config = dict(
    horizontal_flip=False,
    vocab_size=6471,
    text_encoder_norm_position='pre',
    text_encoder_activation='relu',
    text_encoder_head_dim=64,
    text_encoder_moe='top_k',
    num_experts=16,
    moe_every=1,
    experts_per_token=1,
    shared_expert=False,
    layers=14,
    lr_schedule='wsd_sqrt',
    warmup_steps=180,
)
Rows from block 8 of the denoiser of a small text-conditioned image diffusion model, named by matrix and row number. Rows with one number within an expert belong to one neuron, the router's apart. Each number is 500 + 50 x the weight over its row's rms, rounded and kept within 0 to 999. All counts start at 0. Numbers have three digits each. After the name is the row's rms in percent of the matrix's.
Before each expert's rows are labels from the 100 images, of 14976 (inputs lightly noised), where the router gives the expert most weight on average: "colour at peak" is the nearest of a few named colours to the mean colour under the peak. Only what is clearly more common there than usual is listed. The data: regions of photos with short descriptions (Visual Genome).
# router: router (model.blocks.8.mlp.router.weight, 16x192), inputs 0-63
# gate: expert gate (model.blocks.8.mlp.gate, 16x48x192), inputs 0-63
# up: expert up (model.blocks.8.mlp.up, 16x48x192), inputs 0-63
# down: expert down (model.blocks.8.mlp.down, 16x192x48, transposed), outputs 0-63

# expert 7
colour at peak: pink
router.7 112:512460514466454396474579509569522520500518543512586467508478423412487468494543494400559507550478470520459361427486491506490496475483446565457409518521508523582491494456505521492550452568462544
gate.0 124:520519496491519476542528474439529603431522485577375462457515515523585534485473559397486448601477465414508514629536432489636404466478535555464559478478527515456535544503494471456501436441494383
up.0 101:537470514505513470524458489544455570514599473569435477468445440501486507502623473449540457511470480409368510511507589534548407477510501449514483560532568430633493500424486517378600418473509453
down.0 106:457495473459479479569538524400501542419453439540576564537555437502577527509542499561513473446550443495380534572508592531371458495501455535516485549475542481480447436502554509418525574436499442
gate.1 101:570449484554529483492498528501557456478425478503582488483561563618463522472532364508525447505548567518422536502480473600471423507413458512415504454449538512502475566581537448562457532567612467
up.1 097:604521502608580469438570509496629539468472486472515442491516472479378494473449450439543490498520542479431515506531550546478484493438468529434509511458546508512487528584555497474459488524568486
down.1 087:460459473500449421739490529499435548428572534514471456516521495537510522554417532488535511490493543469546470471438528464495531468494553465538510544426491515448496441469510542530553523556572571
gate.2 092:534512489532439502523551514435460441540538548493502509390509477467528493496457527542517493608542457418506466431451495425481475508531504445452437505567543502503549561490494568499552579467500450
up.2 097:526498463459479468525548518539530521469542524531485386443563467440523451474500545485449474537467496382478491456399478432544529497487457396468472469535557562476565569486522545557514543484513442
down.2 103:456499535499446461439466365548540463528430466520460494547465525524481447531537423457532514433536529531493560466458475625486447463507474441486447440420593467410434462532480419527479423507530490
gate.3 140:506438436481531459486507509527443540564576461481471425495482488482468499514549537527497444492482474454401498463427471459545493546472565441525500483395572495517423546374486530504545504521520446
up.3 130:457479439417467540478533442573512512470524542495568567524448409526459538433477485554446548523540541479448459466466577475537477493565575442481520584476530496512423548419422444527556488568444461
down.3 134:483452509487539395488523442466554568441406565559548521487544564480552540569422468515489575530550610548448556561523482579487585480535472481507443452504569501416444441594489491539445530559467476
gate.4 102:564441493464544438548584489568513534467538583496536479471600474408545406511448599498594484502433481479579450451504464501513491435532471487483423497492452496416586486567560451424496512597463519
up.4 104:453456524330476540454477447443465490503437472515505471454479441502411480579506499514505456529497474467425512536488576512464543504472511467512504580553453487340513471524390506559485470491466461
down.4 104:455477479458434425499467554444516444558525471431414556533488485495545477377518609393453432442476449417468517545496566453491444521487500539429540550481486550590497523490561420422447430479525475
gate.5 091:363559536553516452530506479459454510443530460539466517512524470480518528554504518493490510558600516470542457471554430550449488407499461490540492445505470458513464538607507432457469513484522474
up.5 104:609458562504529610462473516517524520527492546559512494457482566497485472377517551485491487499419441535445535446491572402481526587489498458523445569537524533507535519404495625452528464519428540
down.5 086:430457535464534575240459548612482531481500481416549495394449568536521467537530486412522415508440570472601516496492405572511459562481472421547587471532488439576510458538537488550454512499416439
gate.6 101:469506514522535385530494528505414581630595477421423404410487483423469448582561569521596467470423468466525481536481451417511549506527458532522516461451484469556436526417508511513513530540530480
up.6 107:482530448422526588522514443532547512409381444523568568483513491572490514507473516532493485569555469479494510578519606567450509398523532480451518544547461477456517521576486471530471503452458455
down.6 111:522481620461457492448535540547554482448524506465473598533557483650502564486475456426533496532450523510555490564462556490490489490462408560467584552496471562590537443427454572531515462456406489
gate.7 087:582494447526514480354488503584444519473525524494535519533470493466483464547572469566532452475497431421469499468464528541509573498498512492497474525489491445460429464445477524456512527572525551
up.7 092:455517542476544484528543503438530499516468448453492481491536549459625549516393439455527481432538478402524548550503520473556473500507545516510535469457486413512353559460495396470437482551498513
down.7 087:487436485497559486394526470428521510451472542460508495546454509530519478499437564466443497428519549460522481412511517542589499502527515502487595545543508493500572555461466504549434447510488459
gate.8 101:487505545499551506560497515547525580573506495492466470492569512496480510501497494505616508514436411435446494501536448534481533454521562484469502517507501494435463509540479486437498429539502504
up.8 109:474517486563476471478504487542414460489533583554529527415479515462490439480491580610513537422605467498525515480401556470491513455467495404542478468478554450563513530465596599498542501469494497
down.8 095:481496424425539469412504480478574497532472491487481446594450417480456404472523384430554460589466532462597654504447439476571478476485517515436537463505536564439533436475480444485507489539527471
gate.9 091:475508521561519452476558515408443564478490581514548506517567525542411448451483437423411447568498559547478511520438559517552489369544424469578505462474503567510537492509551547476469502474457471
up.9 104:500502481529592586579378485492457501484479457540490464506402497480510508482522533549513561453519491605521598482581468401405528580520499469446489514570514427462378486448436489444457501564545614
down.9 076:494458518561557500161459548624490516512513560483497550504454593547464498492509444410484489467460530452537496544530489433500512539526478470515538496530471490549588534440508549559501538464475398
gate.10 084:490485566544429540541453535492466508426458494529534527499464478629546471423486454481446488474501519537460462571540554498594426496523530454492481513502472489430540494474512556410483482418492551
up.10 074:523485557543395468610488501477437557438536461461505433508482452561532501471517470452535532473423467553449452549465519484623378541515558406493440503492486466480479500463499516464499508489488571
down.10 087:481573542555479531506489583415516585392481537565467406531523518492508458506575526496504453531550453521551507506479523521370531525468477503517457511471488450412451489526479506457482449498568560
gate.11 086:559592500520428528489497490468517502366497422421438452518506455503520505446427468530481477426487514429553535539581504432577447554638482522627476491542438457455435485466567443487510484449518516
up.11 082:488522509524441531478486498467508528478555501484426442504531503496539533475447473518517427444462522482504462537551486494539495511602526539535491503518466472499441445490564449449541526456509588
down.11 081:465550577582512569575544548520448483393519478520501528520435436472481519534660461443478400520479423506479549564542522528552555517508492458395482488476507460511486572496470532352504411484419532
gate.12 096:430505534440446519522431474355373532533459508489510586571452576610588543489454480512551479511534517448504484552488485532498387496504478451489437509535525486603537518549551513524539467468507458
up.12 100:521475489583546467468547494544567441463507501496441484461475382397404515493473533503485594502525435487394566438444587477482581456580555505499556606480462515400516452553455515469540514470510580
down.12 102:537490471537501517402449560528403544518552511475550542618532455529509459504459454459472460506404534557545420440540461479442521524518570484600593444467480509548610516485436455495455453446493572
gate.13 098:577476434522496389592542567472498457505396467425537474560451546475450477529572515426593539490553464512512520522459510557492500559501449505473430504461521508564511504546547552595489511573526438
up.13 103:579470448572487367553500552467460418465349450466478469622470567454435484531548425436559524487591452593505544542443510558496531541536425495491438494482510484544470513512521524645465465540528476
down.13 105:417461413534477371562555487491396526488588517473518449456592503540536450511464515537376530449457538459532479503529525521544503498447520550532507520533511517454444509546433577597515545664494489
gate.14 125:507490508399357496360496514486540509433499478476538447489426451495421521493451537468505557495482506492498419463470511486497498499524481572454496570462484538543565486483461483552518479539487495
up.14 115:475535460543488541651503524434501422423456495577525556513529524589493469460466445564383487522560555538562555606539503490438473505532458495509581499526482518453529511556470452584440495472485530
down.14 107:498473507461459466308488527548541561590507433525545463531441483422450498454505476476605436536493527432552542409485479484461411532471533548511553542528490549493625476415484465502493536520498435

# expert 6
colour at peak: grey; pink
router.6 083:404548482514433430508488500468476489521477511492450532350523520538596459514445495496421476527558489618506545568512530544512518409521561558465483460441500524493447519522566506486470495406481480
gate.0 082:531510526500414536364520541417540543497519556485531498451606479601517441494418382466425499570471526533527527495517520493580517550415525508468501465406510567546521520500496542481488541531462532
up.0 100:429567517487542523607506500610513462473509487501477487461427536468572501487602632518503555522512515453482479408595459443482487515396445474541500525493524436599460528492472491525569534500510522
down.0 083:453457494469543519335408511545492447524522525458518482537413507484473500540512338494516444496443523419500455516468479469492507510581551544484523532514508405478613484445461504439584461407537533
gate.1 096:502530449497318575415467491472436482312516497514496527473481492485472423432416474481553481518487521539450454482540537464510524480500521375496517479492424492517603492504536547464484506507555533
up.1 111:495517455467420513489501434428454465510462585544495537500585519422556477498389403435568560446507458529651554530504517469529386550545551494461529458483483516480473525511522523541457503497460444
down.1 099:533523525501380427578463479512545472426503574443455504501541472497580530599370625438553534478529513493456496569518555500451487503496531468497445499456449551501429490496465493472483551469464506
gate.2 125:414529517548487340536513489422515576493452485508435494483472565480508552576552504477511507492486472498524461443509511487514423512560510570522470483477454451597469550534523427499498447502532557
up.2 134:467499493557496425587493451463546517634473415497396490528524484449517512594524463475473504488497497515568520465490429464481505478550528532517486499552477436489428534452559485521488514502498482
down.2 143:601468509483469247506550557464509529512503433499548472527541494522514541451502463506546550510481465471486536495562483480421469469488495561464493463474461494476588432423437534489536517457482465
gate.3 087:397439381364476482422464532574448411584516514544464514515452436518528520510489520518487511470576522480394505582423561499480478418553548578520576579550506470542367508470555542464473491456500466
up.3 074:373482438491444447465538559433433507507510577510442500425598522598512475531494527523502419548542467552526522574477510493522517392518534503476552435452526552452496509499580472502480537475509463
down.3 097:617539454523521422606447532489529550486519479495561535500487465589475524458459473507491509478446454439491458495492496550493587417477467462519515486440477490606552532540500539491589473492519515
gate.4 114:484585502467529399605543416456575490488518499452492513404575513477529494559526479507466575484498502526447552501422462521563479489518497595489496507410532562509444520525528455550532560502465438
up.4 124:442502505478495337387490511397476470420496483504461575593410502558518476523518564511544511511532455532511508531427525457486458433639444477576525522519455498528528537429483465452453443475478595
down.4 098:557558508472428460795476475535507539495541414456548443427470483573520490447501509440545534492530421522558541501550523534499448468478570505535502503524490538547455502508519498459602536493476534
gate.5 083:453487494451402443385583518580526445473524539448492528470469508596521514526500455566482488524510495546476476501512567528477543430506510461470507567475492515518425474498547556521516568533578514
up.5 102:478570485459520514513469506465457452381491525529520498514510527489595491547374482460466594558463576440441444533529492538499494544519466558554566488478525555537454511488556507614543512516575396
down.5 093:503482444444531522475442540551452534510547447497521501550431526449538639371351535509527467520426531371489467397508511458519437482449485429589534458521522458450500512403602486474505505474487476
gate.6 111:640460564523462456531513552550580521410460537503486477489498538542420518456558407524599493505496533499505551406489534498544541537427377509497472572466486480559427592570547538568524543589505473
up.6 115:420499506410413581489492514495407499525598430445512427528531417500544481522506566473444490513473466489577473427520479411482524534433509445511489522510561479506590455433493481504498545505493545
down.6 099:627526552515493591242487509493607515528509520520568513470524518449408436436554422509442534489457354467516559555523440549519467480419504588470437500557511494546499567538539463412513528468487528
gate.7 086:540513489486476542525455539486462520579549484483537493451539545507449478435443575564508508555480487455540549433551455416467549538565472502547550469503458513398544493438576432515483582518513495
up.7 083:395545528460480449468514432469512491459554567501440571463608503498578460477532592468493469546515510461532464563543565548506484350608580523531462495529525574407561459502599482449476541463516492
down.7 094:437517476458494548471518451485415510577495561465413514467526434541505477506469467470437547532483555590617536411485465562583419545499434556497482497544454579428572461519439458616462467504461529
gate.8 100:514493455455528537610445483575459437487580500463575502480585530509485406418449637493579511467526633599515437471473488432487522553410521464517502497520503521577444469465574542462485582496560421
up.8 081:558459553441545547424517539484491502522535519568525490561471475459479484501558391490525486450460473440442507457528456590469558514526495488475596488594500500449593519494391448510495497528476580
down.8 099:508475422544556443563524537420481463489487361506494474446542493418517455413460618488542490543559417468388577480445556381508487468493499473482468541599519494518443469549554527470491484510485479
gate.9 087:499459564523489472478525521459550577480427604527498506539502499465518491564419439568537504547549495512458508483490509465478359487583465552540430430433376543505454447517499424453511450515493480
up.9 070:528450477422522549451537500547442491463485410477480533443558549538518466426508543543494479498490505480481522450510413477464485576479520505488497419526442526431605454461452518555462515529468537
down.9 088:401560537496505601436417496510442395483459524519514520495425533473527480569451566465475601467566462481502499469458499556612466521476379494406517487475385459561465616542519555579496506498503498
gate.10 125:429444414541481523619543510604512523399505518536546582593570457534500444531532638546554505564562469461486521536480474491431451428619542440466488512518471526484485499504545407472561545494457500
up.10 119:389527455530517345512623533615449496398539492509491567528521470537542484573481564464563483538547437455471469598478530591493482355499494439452515467465554554533444558528477415488580514489470498
down.10 143:548529541496490473402417555589511520438493416498557434498488603505445516432488494514498389455382451396539467514523493422479553332440518457501541488428526529473546501476548557441572548492498519
gate.11 037:521470508528618573561483485419472482562557460454488456548531424437462565506500595507537496514542487545510543485503396503473510536501530514504513457479542555481529489497462448529492413436505444
up.11 066:486495509435541347496501456457516555510449547521481503443470603536486556514505416470508512505488544601433491505467449528484540560512485530492522493502534488649508511444482485611449427556526470
down.11 066:433433480565526395447453488501494513503541499567503487438569526473524485462406497473436517544470525472423478555509533433524460542483486501455511540463541549476437299467552566552548555557485446
gate.12 103:409520488465542492499539453495505530551522507525473423389542417545517481446435539461399517557473477460455474507505467539534429516528489579511507466450557467509467498437513445400478547421501595
up.12 120:563503500587483535606520467591544510393472458542529496450566553535492421447534509541565542495539571531537574452501527541471460551498448401412433537440530506616459489577518488525639566551409380
down.12 091:509493593514555549289498517633569548457483454495467539540477553497519431540530468482567494477448518538500467531517509510393569551504600484510526470509489437384521496464520448469509468517485522
gate.13 103:486474450519402504590537477600528490405491514505473529494546611500528433517475529486442502530586502500600504485594405438483426508519499528509484383443569459483455442513597492560529497439432475
up.13 109:481456469442521452691543499582434524416523426495470532501607593562488406482467607519481569530521526517568477498514407419447499524524501457480480443468557502473485461511571535578494519432414411
down.13 103:525511573532459520414525447567478525496523495430457500586425469579481486494611401525387434515453511524657447565532480509504487498520508529506468421453513541497578497472414478544584440490477424
gate.14 104:502464536611467541615529529496508498560471562440490530502514467469488465550455578535471519539522440512500527514443469436437390420542511484497491472508507545367467468480443412414539524457409554
up.14 108:418505503560510449498520475534451540618520559444497535505467467500476516554514557592531538507568437498464498554490466481483476405480575467489470429461501533507358594497490416500466454490454574
down.14 112:469482562509488454413519487430474645547503462442545499537563517469581630368529541499542401481433419471515499500524507540497451433522485430621375462519513384495570549619522564552501476515435473

# expert 13
colour at peak: blue
router.13 094:400516519533446472567538440549459485523436620513462555517498428520520558605467580536551554492593460419551497566506489446575542418578509442493518498496576435478513435527510505505433469470447485
gate.0 105:525427507470444474494496520541582442465495516422530511479470516516525520544572542501569463458509525487566525564428446516559477554500570418529521500523517468546480502538504559521477548591484463
up.0 108:504543520508529541505460486481409529509506528596519489539530490504489477463454521507447526596556480515474450446604519503478572465482429550523440476489522534483587543497448444527489514434509546
down.0 113:492513559586480600475554540493611602559491586460539541455419468485608450525422549509502528471518511534490508371458475487548513481532496476492574495471492496530466466454518536465498506382550502
gate.1 075:517587504429525547495475502445528603528494550508491492435542482389512447480508447444563496445422449509549503456548475475485484453485553535467530440508476440479557596481487531513493536488534512
up.1 082:422568515490492561621542498525520616562451523552485518406541515435519441518490500518621504489424432510453518462504477521458383440470551437481564423469494462542434579499463428518516489544473512
down.1 081:474484540641448550597567505426551509511437477503526564554460482520517430498548431544529512519515463557513473448492534517527538508558429488414499499520491550489528400520618466557549415392536517
gate.2 097:462390522539484396519490499515433441475478472480573578509517631526481470514436557486529496473554577481471576538512535556506479524543478478555507449451462544591498518552543453422455545476433489
up.2 103:476435490531415390410491460531417484503424538443562578486520555525501444392452535466558596481538525452468515463447597534585558561582493458501454581498403514580566502560516524448497499446418493
down.2 099:511500485434457492629505499547531481530520530522472636588541423561492436505477450488481635540464491491501510514495498382505501462500552391519462522545466557519464524481555559491501465464447496
gate.3 119:466610435429493538543538430485514492488547468515428467405463474463596482509555563512461501479461458564445463511479455460439473417491495531516444474524605494499517479482504472506550503459471417
up.3 103:621485519452546457494534510530587487454512462509460451618459527415466514526481477441490409470444511503511531496472483545513490551523554498477475491550461476446511502440490547461510518567576539
down.3 100:444446477498552490312458493490467536529588456543450462406477558445535539483551492490421465510489525490453463459504484480449526534445522514478496495530468476584540420536462516476504444587540508
gate.4 113:477596476476561582529416449455454483522599493454462495492477492425598496465544596509449467504449551448513504537501386519528432503521511569524488490547549551455421556502566457453477580447518475
up.4 108:523549496460557548442462447451453459499543508490445464542430477414489440489579503516524562484525501390473460541476614403412530465534494487504541663628472508418547485462480532427555527490498546
down.4 101:499529515555492566554589548556541543441446521483475498437497469514393471467537634490442567487526448461401522492468508513553485521557503498566564548514542494520476527554492485397565512542473572
gate.5 096:551478483533525512603501543535485514528511531529556460528570532510481479416473598494486448545480495559577481507571276465525485449471488536500535344422489555388527550472552417500461534468500508
up.5 102:544502517487479655440451540513458524565482449489592472486442545465395493494478480523512497455516514552405488429478505445465471536441447464513533488524490514534554551495442416494512479500501515
down.5 101:567525334474541443587521509470459450498481380554469528572504539473422516528537589454545494478526434369320451498497565423368492471501575499476468544431479474551436572482506511464547492556530458
gate.6 122:450565513425500550501487466620472542538555444481508460547433440501552509532536582421392483538366440480523401524520510375496465507530505471589444504538506481540595470453519508494476547422539546
up.6 108:457455476441469520487468524535388461536542464481549533544474591518513512561626525497396490492491434530510411417535521379544486470569476427510484475515480474487628424496462445512482522429525518
down.6 104:570584510508456585633494500575613515519447562423500501491576484555486455439569552463474542475538418519515547448539546606498484566469474515506518522547469551476468558563563487482484465379575540
gate.7 094:434471523599599519587494475569474610525549486435582473582553510519431533494502555556561488544546520504486598436526479514524480527488456525483460422476463562427530473549477465457533593513462531
up.7 107:438549479476462441477535489444489466447409512562427546445477517509564463451498532424448489535522458448489463606412490546604462454538586545533548540524595464540467567438514522485454345437486471
down.7 096:470464521418621468466463466467557419509518434474567488588501438534466499448600345525549467491564490486546558589438486439514483555447498498465543524506571526480479407506530488461519631429487478
gate.8 088:369446550452519615535469545457450516559474501510552518441500506519471519439385591470564497478584505467489477501509465454440465518520525561504577518476509482461443486437540523453441570499490445
up.8 101:531536547447635442550441466524543497457530545485523553536487533448417542603600522545424440481431471514419471542567518545443403451555467549531503444448567520486491486405423478483543499497497502
down.8 095:454507495489591558413603578538560537434474505518453456468480558435562534517619503466474475468614500491531518565552556468544500479502444483512421522491500534512500538545595475520493476489491526
gate.9 098:523487500496609475551522559547574484513553506464520489538563580570536465545578587473478386513448553524590538558542383536456510454492491485510483334496618515508474516513508468510447550446516505
up.9 099:577548526561472445500529556517532475597495438409530454546512505565493517552544370546510445521439526442503505500507467585521603494535512451472441503481506560531531474523486494505548433519496507
down.9 094:504558512520416493496439495516457454528542549506517561521561492560542458538342620557510634452464554505401495488545536496386479466520548528546583545538452485461488522474433480393450559549538516
gate.10 109:448482560488513461534465451492442585575458517493536485542495435448443519554520569567477460546486460504433490454534372550549417471461522519510526447436538491485460589571470399515511399453495503
up.10 105:453536478530514522443531546489461451412561558504495558452558563506590462471531533471588491510514488493543549562461523499402512472473499552511421489518422596551527472378547461434584598557482451
down.10 109:516532571502527494506415469473463442442500561534445546500446433535407458525519421501496562574526552491425495512442591476567507504397526452531488545579495468519488514619503431397527409594504452
gate.11 090:390474567579546473578514477519488522507501488437521521498542555502450544544464599596587501511559447549496532531498464488429423471520480510472488463492393486462552511492558521448520592543435540
up.11 103:455437593630553489542384496448536479485504548480535504539444539475430518510430504576540513476539463536430496411577453503420504530514407527505438504481400524455496487426515462506508575544505593
down.11 104:539450488500449504473584536450505610532543430471495439486500467425591592401486581474515515521469423527512506454582481522555595421496491496560430448509471473501486544523499572594496392543500559
gate.12 106:440500424481543430540557475570486527317552615513492540511610446563549450482552608462510404543486459527548501583519509555521449367560546483479485451465516527517488485496567474485516568533523480
up.12 103:407522430447424465499546446509463455421494516532506577519466424590518513559496464519473425510609577470529493558518622577450457398554602481547536612504560430579465537538484480521552524491571489
down.12 112:591492426445505411491405521489517456389464377482524459518430544513397535463473480483538368454467437390488543524493580379441520335431538451472503555484541497541425571507514561455522485528545447
gate.13 107:495584581466531455506490481509547581477540527542491476525468450539486544461544512419464487423389485476497442616583491490477487511479501561526492448426529478606448443501424497436544536467492437
up.13 094:566506413514558445471511500520536449459463414451444404489483526577541443517487376509458419581536530538563556501425453514544479552502512525444451549517490528457550481511480529547404496500521480
down.13 097:503498559398508579420466527482508504510540534555510463575485462502480397510463517469535453447425462504514497437428452535505468484487594459496564468542518462558545478430425459511518527476520448
gate.14 118:425520501591496516514460501429493506534431482521437487402521561484493468546494491616507491553533404478463576498516447473520512525486567469526469497447479528370469532462527507527483485518480625
up.14 109:524501487445591532506480568481501407560530481427552474619509519499482544432502475442468469456520559474607471566487483533479478518483482648454575490505451490507440470489466547455498502483492432
down.14 105:478515417453558478376410507520509465488414485585453540409533475501417574580486486554485516565446553471495547484432522416486482472451589515497540545501412560480511502467462479467523530525493437

# expert 8
colour at peak: white
router.8 093:498476527512530514477515430412518504498446427583517430520484513489551501448456413447435414525602511462547572524549472560492509539395543521539550487429439451451451505534480519436562455537537579
gate.8 111:450532498449556495501499454391504505458478442514409457451568547439551514555430592362469533546498560466506507559536381447510405473466572591477502464508562516458473563462528385466514464419485452
up.8 102:520492454602519492550650536648560529563556549429501500494598479478474528514521514544508454461449503594621531426511477471498585483524446434490493410512502509458477517580526617604423530541478477
down.8 103:485493506453475518338362466561465442555524502461504452490414587424490512475479458544529441557463551544606544428479506483531481501522562472549459459506478514521572537486464433543530432514582496
gate.9 088:464547500521342448443530471451446538528528390519438482511459429488513544545484415410521546500548471482590491528570540512464510477499468475456442589389464430532445468545463503514603509471552486
up.9 095:541508541503522578624494468545523438508521504479513555491450506495496477415463488541413475445578521483363525559501593494412571460527446491466499606547538546436566421481494566452428534522516459
down.9 091:446479534444488470371489555441515496519504545517502419451484604488516465486492533548466427506498548503502521498453550465493572508486523536542563562559473526569622433544592415573469453471510453
gate.10 082:476493492500498506648519518484465553574504562507546535492636494521459556504567463554519413526516563450460513530527443543438339481491433514517605420497500456476429535553468473542552540466514404
up.10 086:465493449549542517595495498473486506513524591495511560498625514530468578518595459563472414505505563488526483513505403538455369488516440500516561389500458450456458469600449439573475511413537482
down.10 104:541436505528529495472454432408484556457497529473417534498462464546557531501482558525530470495419518456527491527537495471507550534543487504450579464435461529594554549480520518481534386538468530
gate.11 103:567502502502533493635547483534488405445496549432485455526544440481459536420478493504591512466603530495459525578431483556486495445486498571553549505530539547444378482491566567530525544466518457
up.11 104:496437531506394475429428506487522531471493450515494541479564622504495505535588533600508488488490536460390573512483400548445481528453497551476483439509467495469517452520469368508519566475392533
down.11 097:468491437567508531543542481552396409493529466485484553495532428551492496563653496513537453522437523425487457511461489404541499417498516521420523417543538460537490516493456560515461527602337550
gate.12 102:550511610512537493544502430448514606392371438469519488582435496524413503522518459417431511592519534498476552497611424527432446524471434535430496516463443476580504516578444428496480482521477430
up.12 098:465508424540413507540505564583507454448581539540519524465460513520562476468455511526522468473507435512551500492421585509550616472596553425546483553520552502493582521447581596460511517523554548
down.12 098:502517487436536488375538551499512443617475539500515498600437551410526430467519448477614482550527526481574615517503516537507490468501525509463527518528562559541542406505447470467489493533470506
gate.13 116:496502402538483580505534472425534471530473480473497462463551481489582578541372462481508487501521496449588480547462489459517463490508536448506482504446538490366507574588493516602556520525506452
up.13 123:529519567527547380567579476633498505510509529505505519442554458421441538544536501469546543490454579586551492400556454494504553512461425576448484455555505479570363502570467498608459537487526390
down.13 114:476558526467538421376406523584452489491454522458515509467503516398509559556404511607516506497451572466542499389504439469522428496527530479562381472504476473502559493440494475628531513538518349
gate.14 100:445547641491447438394426518449404537521541423443520504481511458506510483472524535475477539546492530495530462566504415484514419522448544497524540466421597558623446588428576522454561549467483486
up.14 099:489470425571509575450602481594636511432431558533425486491474558531526500461378498472501452486496484502516612440552533533525595463492476499479478487586478416396509461612448471461415428527492569
down.14 093:556497413526546644246449526560465508515535452467499472513495495461557554492569446495494450548429466495520485456509512463509506463480543485442488494529477580512604541468428451494576493520456521
gate.15 099:569507439572482619417561496459570519503468505475434406445479464552542527528445437525593448463518474470611472538508478459516528501458568452499592501513532406379377542549545512458572480517535533
up.15 104:558463493504462613393537517521555416527482479556479469474417461513510467452453481518546518482584472422505431523467529480558497534430599439504623505537496490410500517496502487415551433555526568
down.15 088:490466562453533456697521525468469561512531469511508368410465586536519423510436552479563498507514493473518526545536486556481582504471494515509611513537464514586475428531517389563476506495490518
gate.16 108:588449434561468496439569507439539560539466516479480446452546474425545502482436383390608483499476503548557518540445478520520514552473563470465609540508448469426322498541542600497566468528567500
up.16 122:538497591377451438339460536523539499436453425531537475491501538540487473481540563513469513493465476449522489513591473570464468478494566531512550428441511545523571487460468588376505482532422518
down.16 105:516530463500483447727552501523538467450457514428488349496551461575519538470426469436459474459522525520441480469520542532471514493490472498524442483397508406400411547576518563531493504510530461
gate.17 092:441510393497496592492522512490503547621531493500506476460480469467592478501497371459536439504535475448488526482380538508497485501483512440525513524505423482389463493445485542503534497502579578
up.17 101:497561538449570442582491451518464461509462506499496549517527521475486545567534567553440486502462504534438472527631474516499511460486528603447475499479515558578528522428500429509422495450459422
down.17 104:425574541436550446415537529504574494469406528479529460460482529527533534553418518504483462465522557516471499449457461534540493513465464493518491507436518492424598536486469535609497558459510389
gate.18 142:513437379551520468487574508587513515540547506501534462467560515566517481513541431470535502442512487496537519493410497500447496512466430438569549493476490446384445508561498639553472495524521607
up.18 122:476535541459514524573396536459485461473512478480465522575559519465498504482497549475476516535420527541548476562593390429536441484477559531463475367520563569546505498478532384543490530402475343
down.18 133:509575535515579502409573492533584432543413485521513499458542540527513484521527578540513510496511481538527558476528486541510460509453477488489477492466481517494543482559572486569456526450464385
gate.19 065:518489532472522528448494523549425463471514540503544469531444476455476501500500542411476536555421470505467445381464566420497564524533500438528442619518420478503554489476417606482491479572505574
up.19 071:502542481413454506448480434494393487446515527543451481545488401453448511418488517410484533610541453489457466518519490444420426436468536567521521591491525544527573496452401463444492485508491461
down.19 075:538513469469579425443453562429539554461538430533532429566510570522535533485472481484460489508470513472568454543492420531569520544521476553506536487477512565494549508387469482497552580521497473
gate.20 088:442470442499498336575472500497482416377477527476549498539552490481503483476559552422530453522584488516455478542426494524597463484495444560558396456549499558587478591495458543581458471496460471
up.20 097:479577463551620604465459449549465608632561477535494480546435441502516469475485491555442503579410509473529500451554534471456465455491471460418497530484509436400479464503476460409483470440582503
down.20 073:469544445494507512193522432568537477538483568546521476479406469516530419530537423523541537497545531533458431413468455578578488528533531484520410454500464538481516488426532556394586490414509511
gate.21 097:544528481521611508537546413530479467577551424430565530437522429553438525498524589520427445491451565436518500547524526480458437441498517489530544521453525530480507513550443451483548543510499454
up.21 100:465513510560514511466515524515524508593558443504515576486545574519519462491528497569416410485517494515446521497632414505462512456478555445551528368475511562509492495496506509422478494550539506
down.21 100:499468508444422494577529563514550550467539478499457514536624465500503484563489497439537487476431467490409445535526587528359511545474451519429501541500413455480438504484461513402460550453500582
gate.22 080:556555454496621551557504508457523576450524522510483421537509445447480536579507399494484418528458489523494460505516464491475387452486493486464524441535469526485517565463510476565498476514515465
up.22 089:433455540544451418349436468520456441487421514439540592490468593547509486429542581535468566456552570553550537510542489469519457562494465546494423535474483464528454468517488439474455536537473486
down.22 093:474497466543452540498497470549596394460500527576476526588617440523483427611529530580413610536499515450447488431480512414507464544508508468488426516491449554429416481452487496433516561475464564